A small sound classifier, trained from scratch.
Model: 11.2M parameters, width 192.
Rows from expert 5 of block 5, named by matrix and row number. Rows with one number belong to one neuron. Each number is 200 + 30 x the weight over its row's rms, rounded and kept within 0 to 999. All counts start at 0. After the name is the row's rms in percent of the matrix's.
# gate: expert gate (model.blocks.5.mlp.gate, 8x96x192), inputs 96-191
# up: expert up (model.blocks.5.mlp.up, 8x96x192), inputs 96-191
# down: expert down (model.blocks.5.mlp.down, 8x192x96, transposed), outputs 96-191
gate.71,084,231,203,220,172,242,170,190,200,177,200,160,162,180,156,160,166,203,173,204,187,174,184,199,214,202,221,196,173,205,192,186,183,268,244,215,214,223,165,186,199,227,229,172,216,241,177,161,156,159,221,220,194,218,175,247,209,200,239,205,157,162,219,229,188,128,177,195,183,206,217,199,193,183,218,257,194,198,175,239,241,195,194,189,185,185,208,255,238,216,187,181,183,151,190,203,207
up.71,077,233,225,184,214,166,253,132,100,193,215,188,179,212,219,192,196,245,145,212,178,202,222,193,221,189,226,170,195,182,193,218,225,192,202,218,215,202,197,197,210,162,184,221,192,183,244,187,263,250,222,164,171,229,230,190,151,219,147,175,186,185,177,197,221,160,226,198,214,232,167,207,182,261,224,187,162,246,182,221,139,200,178,190,196,195,225,177,199,252,217,158,264,195,193,191,251
down.71,079,169,174,187,200,195,166,217,184,203,203,147,180,166,184,203,211,194,200,195,191,105,200,232,202,197,177,206,212,198,169,174,200,177,184,147,184,189,159,214,207,174,219,183,188,235,169,173,188,183,189,154,238,198,269,211,225,207,251,174,213,188,185,161,171,224,196,245,218,209,223,214,185,217,170,223,176,130,168,204,231,179,233,199,173,153,212,196,207,179,229,174,233,181,261,210,180
gate.72,109,250,157,216,177,209,191,185,212,189,226,228,213,200,214,201,191,176,182,200,258,188,211,199,208,181,233,197,210,227,307,204,195,133,162,221,201,243,227,170,176,176,196,247,215,198,192,205,238,233,166,237,232,206,209,219,192,155,169,192,196,189,224,182,165,217,242,213,224,194,147,194,170,134,189,205,180,202,221,167,198,183,161,225,218,210,150,169,170,155,159,257,192,221,264,200,205
up.72,115,201,183,204,199,226,235,201,194,221,240,125,187,221,180,205,189,191,224,205,118,205,198,197,198,195,193,212,174,235,191,199,214,229,200,199,181,180,212,259,196,215,201,208,203,241,209,157,128,171,203,211,173,225,182,189,211,223,179,179,186,243,223,221,164,177,174,196,188,242,218,182,191,197,168,190,213,190,186,219,214,234,220,187,186,161,251,201,232,196,210,179,226,245,169,145,152
down.72,111,205,183,153,181,172,195,243,178,245,194,160,237,236,213,203,223,211,170,198,194,250,202,208,173,171,170,269,194,240,182,173,174,240,247,229,170,146,268,213,201,218,233,167,189,190,211,218,193,192,205,223,202,192,141,172,210,193,236,220,220,161,168,188,180,205,194,166,185,204,205,179,203,196,167,169,169,220,165,224,265,191,226,163,163,156,169,171,223,196,262,163,168,232,245,168,137
gate.73,215,246,202,207,224,242,142,189,205,163,178,229,223,147,226,187,204,205,166,203,235,191,175,228,222,182,158,149,179,155,226,160,195,187,173,161,219,214,169,158,212,177,190,180,260,162,187,235,191,247,216,165,255,194,230,214,196,173,208,231,186,159,228,226,212,170,185,200,215,133,188,228,211,210,240,216,185,185,215,187,147,161,151,212,222,228,156,176,172,223,193,230,141,169,238,257,264
up.73,169,259,173,229,183,222,177,139,251,159,172,206,179,193,235,227,175,143,216,197,237,148,230,194,175,200,221,198,136,202,251,234,201,120,160,230,179,241,215,177,185,163,163,230,201,208,204,248,208,221,251,219,177,239,203,233,209,162,133,191,183,204,202,191,139,187,184,259,221,206,118,221,202,179,239,192,189,222,287,210,210,204,178,244,255,198,176,183,184,197,127,253,185,212,240,198,237
down.73,189,203,212,243,228,208,177,128,231,168,200,225,135,177,181,194,184,197,191,203,236,199,226,190,164,232,268,183,180,195,224,234,242,150,110,194,173,217,152,171,215,175,171,179,230,201,184,198,176,215,174,173,228,231,241,188,203,197,180,174,192,206,207,191,192,129,187,244,203,217,196,211,185,202,259,216,223,228,231,174,197,207,215,251,247,194,194,263,172,212,138,280,222,203,167,198,283
gate.74,102,155,198,206,168,224,177,184,195,181,224,186,183,245,212,187,216,211,186,196,221,235,210,225,217,192,185,221,220,202,212,181,174,231,220,176,164,203,147,207,192,194,267,182,252,234,200,239,193,195,220,213,242,209,183,214,182,197,176,143,228,166,207,216,221,199,188,196,186,155,245,261,182,198,294,208,217,245,195,239,203,207,140,201,202,196,277,202,207,168,189,176,207,164,235,234,224
up.74,102,157,215,182,186,192,212,203,157,188,232,219,120,185,211,198,223,225,200,199,224,192,232,209,196,193,148,232,219,192,192,185,195,219,188,201,194,224,197,223,226,176,202,210,216,113,199,215,196,202,220,184,229,237,150,167,165,181,149,170,214,162,191,217,223,145,161,199,158,219,229,173,205,198,222,193,217,205,198,245,175,186,160,203,205,228,267,203,196,161,162,137,221,189,259,228,165
down.74,101,159,212,200,198,215,191,167,211,191,169,231,174,217,211,176,203,158,224,176,236,234,220,146,196,216,190,205,217,193,151,215,192,225,174,239,179,220,198,163,194,199,214,194,188,205,189,194,195,202,202,166,233,202,216,251,172,230,210,168,229,145,238,183,170,177,200,173,183,162,237,197,257,202,169,250,196,234,184,237,140,175,213,212,171,231,243,209,186,170,176,167,223,250,204,210,222
gate.75,074,212,258,183,159,142,190,243,285,218,223,184,179,206,201,187,227,170,245,212,187,200,184,163,208,194,209,233,205,208,165,233,220,245,260,224,185,148,206,219,193,209,221,216,191,187,229,169,136,171,233,243,179,220,169,250,169,275,190,193,184,177,199,218,201,167,215,184,232,186,233,185,160,231,220,178,218,173,164,214,177,187,239,219,224,160,211,226,226,248,215,226,145,242,162,207,205
up.75,072,260,124,237,223,215,209,168,194,134,257,207,161,255,175,220,198,188,206,228,231,210,164,255,171,236,202,154,171,173,211,269,190,181,130,219,184,204,215,232,227,149,188,212,219,238,211,233,213,229,241,202,178,240,193,193,155,206,152,114,204,222,194,202,133,169,220,146,234,204,212,185,174,170,247,179,184,178,226,186,219,223,180,199,206,165,207,202,209,179,161,197,206,178,202,131,248
down.75,081,219,225,184,176,232,160,220,199,198,178,165,223,178,192,166,191,201,234,186,230,152,201,205,149,250,199,187,187,207,189,138,183,188,237,191,210,197,168,163,200,187,186,186,169,199,238,257,212,225,119,220,165,172,260,128,222,204,209,192,156,201,178,201,215,232,215,208,229,258,162,207,202,205,183,140,184,185,181,163,186,171,200,194,260,198,174,170,211,240,152,207,196,248,145,157,183
gate.76,141,259,165,212,217,212,158,157,252,139,188,207,180,182,231,184,184,133,192,183,258,185,189,216,176,202,230,172,192,189,230,220,191,140,175,184,235,220,196,167,195,162,184,192,215,173,193,210,232,235,208,188,244,232,224,255,203,153,140,192,190,178,223,220,169,172,180,211,224,169,181,207,180,190,250,198,195,217,234,203,185,159,193,238,275,233,138,196,153,201,135,256,176,191,233,226,247
up.76,148,123,247,156,208,173,244,255,180,232,217,169,246,226,204,199,210,244,214,210,143,221,213,182,232,200,175,249,213,222,160,163,203,266,227,195,197,188,206,218,161,253,225,215,191,219,212,156,183,180,196,214,175,167,163,174,199,252,212,225,212,228,187,213,218,246,186,169,189,215,263,197,197,225,164,191,199,166,149,204,233,220,215,169,146,178,240,216,237,216,277,130,232,223,171,195,162
down.76,151,190,207,177,185,158,220,254,167,223,238,163,249,263,192,197,203,209,205,182,169,203,192,190,219,162,138,224,225,225,209,178,140,238,266,215,199,165,223,228,175,210,227,197,169,231,206,179,239,184,217,242,164,202,143,198,211,205,208,245,193,181,190,215,226,260,182,192,191,237,229,229,215,201,172,143,184,219,199,201,189,178,204,164,170,180,199,138,225,191,246,168,213,246,280,157,146
gate.77,061,220,238,155,236,199,213,193,158,186,168,194,251,253,209,204,192,172,213,203,187,187,183,214,197,231,218,246,207,263,151,206,186,280,178,192,227,214,226,214,218,292,201,152,235,198,151,227,212,194,205,216,181,213,202,247,246,267,156,174,234,151,205,244,218,232,194,213,218,200,181,240,209,230,223,205,208,185,168,221,165,241,214,194,179,181,195,182,253,242,240,208,198,176,186,156,217
up.77,065,238,221,185,206,206,201,213,199,183,135,227,266,187,200,199,205,216,185,181,183,226,203,122,215,227,187,144,224,120,226,164,233,181,196,164,251,227,241,197,221,148,222,187,226,194,202,183,195,210,172,179,214,187,223,220,170,204,210,207,209,195,189,163,190,198,227,183,211,214,243,233,200,217,172,174,183,221,130,158,222,189,198,211,162,236,232,184,161,190,174,189,180,194,204,211,170
down.77,073,217,232,224,166,187,217,178,139,151,183,158,209,214,249,249,247,214,151,187,192,185,240,259,180,177,200,189,187,206,169,239,182,220,265,182,205,168,240,175,210,203,260,227,163,180,214,155,219,185,216,239,221,213,163,259,177,155,206,146,203,143,200,271,203,188,177,237,219,230,211,189,193,222,220,206,152,260,153,181,231,232,192,180,226,194,194,216,204,171,217,186,234,179,185,254,144
gate.78,078,186,259,184,194,189,197,248,134,266,229,195,204,180,173,202,195,191,207,202,165,182,173,196,215,190,235,215,239,167,127,172,239,180,294,188,174,162,212,168,191,227,208,196,208,215,193,143,143,195,210,168,176,215,153,182,195,253,220,169,227,163,207,181,209,171,160,231,156,222,184,183,216,218,180,224,191,220,247,185,195,189,240,253,183,199,229,161,170,204,241,153,198,219,166,194,259
up.78,073,136,201,213,199,198,179,275,224,238,221,236,177,203,180,208,171,234,204,206,237,186,164,245,223,198,230,215,226,157,184,168,274,206,246,206,194,162,208,151,221,208,163,196,165,192,167,155,223,191,238,180,204,199,193,180,211,282,206,180,232,205,209,184,259,160,199,164,163,188,151,180,197,156,205,183,224,196,199,120,187,196,197,225,188,217,235,216,180,176,188,185,199,211,182,193,198
down.78,082,158,176,223,178,122,216,191,224,207,193,258,210,215,150,200,204,203,222,187,189,169,206,195,187,209,196,199,183,177,177,221,163,211,241,143,199,271,204,218,218,223,176,171,229,214,226,218,187,178,241,206,195,196,171,158,139,186,234,202,184,221,214,113,228,199,204,255,210,193,168,182,253,197,232,203,150,239,139,190,207,218,203,205,228,185,246,206,203,172,200,185,157,213,216,194,213
gate.79,061,205,200,149,229,174,133,216,227,235,203,148,215,192,209,156,178,197,230,221,187,193,201,217,174,169,193,169,163,246,229,182,193,200,156,220,241,170,191,150,189,178,206,205,212,201,200,196,253,186,210,204,170,211,199,197,258,190,167,215,193,193,229,209,191,209,133,257,185,237,187,201,217,180,194,198,184,229,220,210,236,210,279,252,224,194,191,213,153,207,209,193,233,215,189,216,213
up.79,067,171,211,208,155,193,199,172,127,195,210,181,151,199,169,165,213,196,224,193,213,213,189,250,228,197,216,196,241,162,178,139,202,178,192,220,181,177,212,123,179,177,195,214,176,181,247,223,198,206,180,169,231,182,235,202,173,185,217,221,209,228,214,153,176,195,197,159,208,196,201,203,191,192,166,177,197,210,123,243,191,225,210,150,158,186,197,210,204,187,163,216,194,169,202,204,114
down.79,074,165,194,164,167,186,197,210,223,182,218,210,202,248,163,199,175,197,175,200,225,245,224,187,227,135,211,203,214,186,163,266,229,197,221,233,203,164,178,193,200,177,219,202,225,220,205,213,185,241,234,250,147,202,185,192,280,207,231,189,302,240,194,162,248,195,185,211,252,230,198,220,199,238,182,199,204,201,186,184,223,228,190,249,163,173,262,235,159,210,251,262,165,210,227,211,228
gate.80,072,151,193,182,175,225,202,243,259,170,233,213,214,240,222,225,232,212,207,218,226,206,185,196,196,179,170,246,232,214,223,181,204,275,209,191,222,202,227,162,142,179,223,219,178,208,195,216,224,222,186,179,191,188,201,163,218,254,249,209,220,169,191,208,260,236,215,210,249,197,140,167,201,167,207,165,253,197,228,210,234,203,184,226,169,245,230,248,146,174,218,191,186,245,247,247,206
up.80,069,213,174,201,207,138,203,248,220,214,175,161,131,150,166,247,154,228,170,166,201,196,224,183,213,203,206,182,175,159,284,236,211,203,190,233,224,240,234,206,233,210,179,209,207,213,182,211,258,213,193,173,187,191,214,198,241,192,214,259,242,211,143,181,265,195,242,185,205,207,237,210,246,171,166,188,151,162,138,194,185,181,203,212,220,177,127,205,166,230,240,201,199,195,165,183,232
down.80,071,236,205,203,204,197,195,218,176,191,231,130,198,197,208,146,197,191,258,235,199,193,214,202,213,278,206,159,210,170,233,228,222,146,183,205,165,180,221,225,164,216,192,232,201,167,212,215,198,160,185,179,209,211,191,196,216,196,160,189,174,192,227,180,163,160,224,231,219,224,161,176,207,189,266,195,202,140,227,192,196,215,177,231,168,182,176,222,173,179,209,171,185,175,171,163,208
gate.81,159,174,185,195,229,192,198,200,192,225,197,244,213,179,202,164,171,243,155,207,252,184,157,226,192,190,190,244,206,158,232,146,210,199,198,147,212,197,174,166,196,214,192,160,198,212,185,245,229,237,144,185,253,169,226,157,208,158,249,273,194,195,215,211,256,214,232,201,191,186,180,210,252,207,181,159,177,206,186,180,185,160,186,228,129,226,202,167,199,210,224,149,175,171,219,240,195
up.81,151,229,217,199,178,198,156,176,180,158,199,154,190,223,201,225,241,149,255,192,167,198,250,180,208,219,223,168,151,237,134,230,182,198,193,218,186,213,244,229,198,171,195,215,219,181,229,184,170,194,233,201,166,263,177,288,193,213,140,86,191,220,201,172,152,189,154,186,217,221,196,212,189,214,252,240,226,211,216,230,204,235,192,211,246,169,179,200,197,173,161,243,227,217,181,183,222
down.81,135,227,212,226,144,186,202,207,239,205,179,215,138,228,151,223,222,92,222,173,207,215,233,135,232,180,198,194,231,233,184,253,146,233,185,205,153,202,195,174,224,196,249,219,206,219,200,153,201,229,250,228,158,248,179,212,193,197,209,177,169,228,217,229,194,171,215,195,213,182,251,207,197,190,235,265,203,196,180,165,163,203,220,233,230,154,229,236,177,185,184,192,183,199,186,197,243
gate.82,112,203,242,214,159,205,223,209,288,169,152,237,168,189,205,160,248,124,243,188,166,272,226,185,146,239,205,211,212,263,205,215,199,224,242,239,209,182,203,235,239,231,193,177,150,158,241,198,246,205,211,169,186,194,210,242,173,235,230,178,224,156,229,204,190,217,227,187,218,150,216,172,171,185,144,184,222,188,166,264,186,197,209,251,209,178,175,198,233,215,215,182,212,214,209,196,240
up.82,110,209,215,224,171,244,196,201,277,186,172,267,148,196,197,190,211,160,214,201,164,263,246,183,190,243,174,177,190,256,192,263,208,216,237,235,226,211,234,199,259,198,195,167,177,178,217,218,215,195,197,170,205,177,228,234,157,257,160,147,218,167,208,233,182,255,251,153,204,181,244,140,176,183,156,220,194,175,184,226,185,189,182,163,200,173,171,203,195,206,222,188,244,199,178,182,227
down.82,110,202,246,267,224,224,134,219,286,187,112,211,184,195,200,207,217,245,239,186,161,234,186,201,190,252,223,219,179,164,227,225,192,173,211,163,208,249,176,165,182,206,180,169,171,240,253,233,201,216,176,156,226,196,237,189,208,227,245,129,181,210,218,219,202,177,198,227,238,166,171,194,219,209,228,190,221,151,219,161,145,211,197,214,227,189,150,208,202,218,152,176,222,166,194,202,223
gate.83,072,226,193,239,246,204,226,203,159,206,137,213,224,199,153,202,145,187,198,191,149,193,165,212,196,219,259,211,178,210,249,130,222,199,203,240,226,217,206,222,170,198,230,237,249,271,197,161,273,224,227,220,201,197,184,187,210,138,214,270,162,201,219,251,160,212,201,210,218,172,136,284,220,239,205,218,221,212,200,205,241,245,188,218,244,197,188,146,224,163,203,199,195,193,190,193,202
up.83,069,227,215,268,250,170,234,205,155,225,251,166,176,205,153,231,218,231,173,220,178,177,210,200,216,245,221,208,213,248,246,204,157,205,255,254,223,188,259,191,182,225,222,230,194,241,113,241,210,124,221,153,171,221,248,188,186,174,212,226,212,190,204,174,179,200,137,227,211,197,157,206,191,212,181,196,209,190,208,185,263,198,215,148,208,191,146,168,221,190,214,211,179,156,214,198,187
down.83,078,216,176,151,178,222,178,150,202,203,116,225,240,196,227,188,236,205,250,207,235,187,200,178,188,195,204,190,241,206,212,212,235,214,225,183,159,240,175,134,200,249,217,177,228,204,190,225,167,240,196,187,272,140,178,209,170,233,177,184,206,165,207,182,208,214,221,221,182,200,172,169,162,204,232,183,227,166,169,251,174,207,163,213,150,201,247,217,216,228,243,248,285,179,137,202,213
gate.84,086,222,192,134,220,207,235,219,182,184,160,151,210,166,209,244,207,273,168,191,189,166,169,191,217,236,183,173,246,246,228,164,243,213,211,193,228,235,239,192,212,220,247,236,206,178,215,230,217,202,195,221,194,200,220,190,179,138,208,244,192,225,220,219,187,211,228,172,219,224,201,196,165,199,198,180,189,178,213,250,247,217,187,180,187,227,181,183,211,171,303,230,177,189,196,258,168
up.84,089,210,164,162,238,212,201,192,210,165,193,166,219,178,246,214,229,227,198,252,207,162,162,191,229,191,243,167,179,179,266,229,212,168,134,176,243,232,209,181,184,213,207,263,203,142,187,220,197,228,202,253,193,225,211,189,185,178,148,162,170,282,175,218,137,175,202,166,218,239,186,183,165,194,220,165,211,201,232,218,219,188,181,160,243,206,185,218,220,188,195,217,200,216,214,219,181
down.84,081,196,202,141,167,157,224,238,175,208,249,163,261,174,161,211,232,206,203,186,223,178,221,211,168,194,218,216,210,197,175,199,229,284,177,245,162,205,206,213,225,171,225,213,202,157,181,173,208,224,238,217,162,184,137,206,197,143,191,237,202,210,236,200,203,207,152,223,188,208,204,275,172,185,237,220,212,224,198,197,178,180,194,201,219,170,189,159,210,233,264,206,149,227,184,221,180
gate.85,158,258,160,227,205,208,158,165,240,156,176,197,196,174,247,203,190,129,175,205,250,176,209,190,189,198,185,179,177,189,266,194,214,119,165,183,204,223,181,177,192,157,176,212,231,207,189,227,219,246,223,200,222,217,205,241,231,135,162,216,179,183,224,220,177,197,198,235,209,164,150,253,186,179,253,192,173,210,256,187,188,178,183,229,251,230,164,187,152,195,170,280,175,183,284,228,242
up.85,162,246,134,217,203,224,171,160,236,166,189,220,164,184,240,219,191,163,161,188,241,163,208,209,194,203,206,165,132,177,264,212,203,137,156,238,206,236,184,170,181,157,185,230,253,210,172,240,235,237,219,193,213,222,200,247,232,152,173,202,171,208,189,208,164,193,205,236,212,192,149,217,208,151,243,226,191,215,252,219,193,204,181,240,255,213,153,191,151,189,132,258,163,202,263,211,230
down.85,151,200,183,224,217,208,175,141,215,163,200,236,132,159,143,205,203,175,181,185,235,237,211,194,171,211,238,179,167,155,213,233,222,179,146,220,180,207,163,180,217,155,166,198,233,185,219,201,168,219,178,148,234,240,244,200,156,201,175,149,211,205,218,199,207,189,205,267,195,204,212,236,154,199,246,228,242,208,222,209,165,178,205,261,232,217,217,277,180,218,173,243,225,182,154,217,271
gate.86,110,257,188,196,189,198,199,241,251,238,137,191,187,193,131,155,191,192,193,170,191,242,153,173,206,178,185,256,286,182,268,173,207,167,191,169,170,198,172,230,166,189,181,197,176,226,193,187,199,212,174,208,215,173,197,190,229,171,202,233,230,141,231,228,219,188,185,199,189,166,187,216,265,160,177,226,190,194,199,166,205,178,196,206,181,192,272,201,236,196,179,168,200,143,281,205,180
up.86,117,236,238,222,141,180,211,223,208,190,188,184,146,209,153,192,221,153,205,182,159,233,198,164,213,197,195,200,228,248,196,216,176,207,218,222,163,192,205,268,192,194,187,182,187,211,200,178,160,166,244,247,190,201,150,236,176,248,214,164,161,175,194,204,147,178,145,191,181,183,235,209,184,181,188,228,181,173,192,201,190,195,157,203,235,164,205,231,200,192,140,209,194,162,235,175,203
down.86,107,233,196,229,173,171,231,186,219,213,164,218,173,221,153,226,227,153,166,166,167,255,211,116,245,171,192,201,221,215,150,250,237,217,239,213,190,188,237,145,226,227,184,219,220,163,237,187,176,247,203,184,168,194,187,197,161,227,197,190,182,212,224,167,239,222,189,168,219,194,225,178,237,236,254,235,187,237,148,230,161,163,169,222,234,191,226,199,156,204,256,193,190,204,184,195,274
gate.87,060,221,232,271,225,182,181,208,227,139,219,154,140,218,196,188,217,215,194,207,232,171,215,233,201,226,279,217,150,181,143,212,222,269,210,142,202,196,177,228,223,219,202,161,233,152,243,196,198,145,214,214,195,212,241,224,215,212,198,153,230,215,203,191,204,207,168,206,219,179,193,209,236,181,252,216,178,170,111,221,249,145,175,172,235,225,146,230,241,146,200,208,234,253,169,187,183
up.87,059,245,178,175,183,253,164,200,215,234,244,241,181,249,177,167,179,205,191,207,168,208,197,182,175,179,169,193,166,206,190,218,239,222,197,196,149,177,208,176,221,211,199,183,145,187,230,168,239,178,225,180,221,160,164,247,154,225,153,198,168,163,197,183,214,198,202,202,174,212,170,228,159,169,221,183,219,172,207,176,193,222,197,247,234,202,224,203,215,213,182,201,218,205,194,166,255
down.87,063,218,183,176,234,202,191,211,162,239,236,197,244,205,211,186,146,164,252,214,256,195,272,214,148,179,192,199,186,170,210,190,190,194,225,215,184,222,184,192,144,171,168,154,192,170,246,173,185,196,229,180,208,151,231,173,218,224,282,196,180,212,116,240,220,237,199,231,177,254,194,174,213,214,205,180,226,190,198,154,212,224,250,176,174,190,243,210,158,180,232,158,143,205,197,176,187
gate.88,063,243,272,232,224,209,249,193,251,199,222,208,209,144,179,194,191,163,191,254,210,224,185,110,193,224,218,214,210,182,138,242,210,185,209,207,218,173,239,224,199,274,259,240,242,224,154,172,205,241,231,183,145,221,186,243,254,223,201,203,188,230,194,214,193,210,203,193,183,198,218,198,122,204,199,215,234,203,130,214,200,234,190,213,205,125,186,205,203,195,234,149,223,233,161,211,215
up.88,065,209,215,223,237,167,265,193,107,190,263,190,211,165,219,232,222,245,228,215,226,207,178,223,246,242,215,209,214,220,231,215,161,197,214,270,218,264,248,182,218,176,197,206,225,181,143,196,236,217,201,237,158,182,188,169,177,157,222,201,190,225,207,222,270,201,208,182,220,187,199,182,204,203,242,186,180,135,215,158,174,218,219,124,217,226,164,214,205,248,235,152,204,153,193,205,194
down.88,076,169,235,210,157,154,227,206,191,206,247,248,206,252,225,232,222,205,165,215,191,210,194,202,262,174,280,186,262,215,179,244,228,183,200,241,128,201,143,190,201,214,184,202,251,193,161,170,183,192,240,162,247,220,187,150,129,180,204,211,206,190,189,216,281,169,178,208,156,212,172,230,221,233,221,168,224,213,201,175,200,164,221,210,205,231,234,286,182,199,229,189,201,247,178,178,241
gate.89,142,184,192,183,174,186,233,198,161,178,209,157,149,239,167,263,188,231,182,178,226,190,213,184,264,179,175,190,183,196,254,213,168,195,213,241,150,206,190,192,193,182,249,235,223,271,187,199,163,184,233,220,223,187,189,208,247,198,221,238,140,280,172,187,202,161,155,217,212,240,203,213,201,198,260,245,204,208,227,184,210,241,219,213,193,160,178,189,188,190,202,264,147,172,221,203,244
up.89,158,170,179,141,152,194,230,184,149,184,234,172,172,235,187,259,190,250,165,167,234,202,205,214,262,163,210,149,163,183,249,226,191,197,181,229,151,211,171,213,207,160,207,238,222,274,162,206,177,211,241,246,201,218,166,191,243,167,202,214,138,262,198,174,208,180,153,233,184,257,184,243,183,183,236,230,184,185,221,169,205,243,215,227,208,176,175,200,163,198,193,247,173,174,242,189,233
down.89,136,196,173,185,152,194,249,228,181,175,201,167,219,213,179,200,218,212,189,189,129,227,208,221,253,191,182,229,163,174,235,178,219,211,183,211,167,202,172,210,199,173,182,202,233,217,267,190,182,189,196,252,243,190,187,200,232,170,223,257,192,168,156,188,225,222,212,252,190,232,232,224,187,221,166,223,189,208,201,165,193,218,232,187,187,179,155,229,171,207,248,222,178,163,199,220,253
gate.90,078,241,181,177,188,156,197,255,168,266,143,162,188,173,169,197,230,167,242,178,165,202,224,166,180,181,182,228,169,205,168,174,177,234,224,190,168,159,203,245,194,242,214,202,200,180,183,189,224,143,211,207,192,165,188,208,223,173,178,223,167,173,182,178,199,175,190,200,198,172,188,188,196,216,190,184,177,208,205,216,171,234,219,173,165,195,228,215,246,214,221,170,238,174,217,158,147
up.90,068,218,199,204,199,161,141,238,248,222,203,157,212,136,218,176,213,207,208,189,159,179,209,214,140,245,215,243,225,170,211,140,211,196,172,170,240,213,169,199,233,204,229,203,139,144,213,180,193,185,163,192,200,181,237,222,185,154,184,224,196,137,176,178,235,202,188,211,198,165,193,209,223,196,200,218,205,236,153,229,202,182,302,183,191,181,239,217,224,217,236,172,243,204,174,229,182
down.90,086,195,181,147,172,212,174,215,192,242,254,148,176,231,218,163,206,222,249,133,202,195,169,203,244,195,239,255,220,116,171,192,156,223,215,209,191,211,167,168,210,155,241,202,203,237,222,170,216,139,231,199,174,216,164,228,229,185,199,196,154,222,226,185,212,224,245,234,226,200,209,201,153,221,187,202,199,155,240,184,193,222,247,216,226,181,149,202,197,203,192,180,175,207,163,262,200
gate.91,133,215,223,222,150,170,222,221,210,167,195,195,146,232,198,184,187,151,206,177,171,219,170,126,205,201,172,219,203,209,198,190,232,198,241,186,191,168,196,247,195,190,206,169,170,228,189,133,172,161,193,228,199,180,171,235,184,230,208,192,191,173,219,206,159,127,195,192,158,167,247,191,167,222,224,234,215,175,200,224,229,164,190,213,199,192,227,235,205,171,185,182,175,217,238,189,183
up.91,128,185,195,157,266,221,182,159,153,204,259,200,246,191,210,204,226,219,216,213,225,194,254,278,219,215,236,125,165,200,202,248,207,197,159,209,195,233,211,206,227,228,211,219,243,179,194,207,202,228,234,192,209,228,215,192,216,194,172,178,209,230,191,182,206,230,214,194,223,247,195,157,184,220,163,175,201,184,182,213,211,245,203,180,215,219,157,176,182,195,200,222,236,221,140,175,211
down.91,128,177,239,169,227,249,139,211,178,206,238,169,232,188,236,201,172,259,191,211,210,150,182,259,166,238,214,211,169,198,250,191,176,167,196,164,207,226,179,224,206,155,189,161,145,208,138,242,250,175,207,189,241,197,241,184,206,231,208,217,224,190,210,187,178,185,185,258,218,189,159,193,186,189,145,143,179,185,257,204,258,216,257,222,183,206,169,199,206,176,170,185,225,194,243,217,170
gate.92,059,155,216,190,202,157,177,212,175,202,215,184,220,218,216,176,192,230,199,214,221,205,138,188,257,244,239,159,225,261,184,175,185,241,237,185,191,221,221,198,182,250,216,217,201,250,189,200,174,192,162,188,196,233,224,226,237,190,172,267,191,197,165,204,206,167,192,162,244,204,139,219,190,160,195,168,230,211,246,189,238,268,247,235,244,201,302,238,195,218,214,250,209,193,252,204,183
up.92,062,207,219,186,201,231,230,273,215,232,228,230,179,206,140,228,165,212,211,226,227,179,152,239,202,185,176,171,238,215,212,173,210,222,228,261,209,145,179,162,210,207,187,183,199,230,146,191,241,211,193,172,240,155,187,204,203,230,270,255,208,180,218,239,230,164,205,196,148,171,182,233,177,186,175,190,190,245,204,167,212,183,156,182,193,201,219,182,174,183,211,212,184,268,200,155,241
down.92,072,163,152,216,206,181,190,227,257,199,205,206,162,150,172,176,188,250,231,238,201,209,185,248,195,267,157,216,187,187,255,234,171,159,199,174,209,215,209,232,244,188,197,208,179,128,183,188,195,226,176,157,170,238,279,225,177,214,183,195,225,224,199,223,248,228,173,250,193,229,206,157,220,127,208,203,195,226,164,197,188,213,152,238,176,255,250,232,229,237,241,236,164,179,207,215,196
gate.93,066,171,192,139,174,154,196,205,228,208,193,211,195,236,205,189,206,154,224,162,237,215,251,169,254,219,170,219,258,238,236,158,165,200,215,197,129,212,206,213,214,229,221,188,217,202,205,163,238,202,217,230,208,210,185,211,265,173,220,275,134,204,179,187,218,194,205,267,215,204,136,182,205,215,275,191,133,214,193,142,251,198,203,193,210,222,193,168,232,192,232,221,172,214,247,202,177
up.93,063,166,204,210,213,189,155,222,203,227,243,140,244,209,167,186,182,154,199,235,141,156,228,183,197,170,180,253,191,161,148,219,236,209,183,198,263,182,231,171,190,231,197,155,158,198,196,221,172,209,195,179,193,179,235,190,165,173,131,189,203,147,209,185,164,170,200,167,241,209,158,175,224,220,150,228,224,238,171,203,218,161,195,230,150,216,229,196,220,187,209,229,198,191,167,146,186
down.93,067,188,206,231,198,173,220,192,287,165,131,184,217,187,215,164,180,214,248,170,208,219,235,182,203,192,160,198,224,250,221,184,134,200,225,217,198,179,262,215,241,199,190,203,226,163,240,204,249,233,211,220,171,215,209,221,238,184,225,182,198,234,217,201,215,203,191,200,219,172,145,134,255,179,211,177,179,188,208,195,201,225,199,195,221,231,166,236,231,176,208,193,208,217,213,169,220
gate.94,116,202,182,205,232,243,173,169,217,156,203,220,224,163,235,210,223,199,174,203,231,160,217,247,219,156,191,151,176,164,238,156,192,190,181,165,193,196,196,194,184,194,158,228,251,183,195,190,157,218,190,184,201,197,207,223,254,156,198,201,180,197,213,218,184,186,195,235,223,181,145,231,213,217,277,214,191,206,219,173,165,178,164,223,217,221,140,172,183,216,186,292,154,174,242,258,242
up.94,111,239,114,200,174,199,191,134,227,136,157,199,156,200,265,201,191,153,217,194,270,167,230,166,191,183,213,192,136,202,231,210,211,138,160,228,190,215,187,153,204,126,204,207,251,206,186,238,178,213,240,210,234,211,188,251,199,138,149,195,171,192,195,220,189,172,216,265,208,197,160,231,241,177,258,213,185,208,249,216,189,186,203,260,241,192,207,183,190,179,128,265,188,194,245,215,234
down.94,115,184,198,222,179,231,187,135,194,157,189,184,149,171,162,217,203,171,208,165,213,209,186,208,174,217,247,195,166,148,211,202,230,161,119,244,152,217,140,170,188,159,162,199,197,201,230,235,173,217,170,143,224,230,239,199,220,194,199,192,156,214,202,198,203,207,195,248,202,210,209,214,171,180,209,260,214,233,218,181,179,203,233,205,215,188,243,232,185,202,185,275,184,121,180,215,263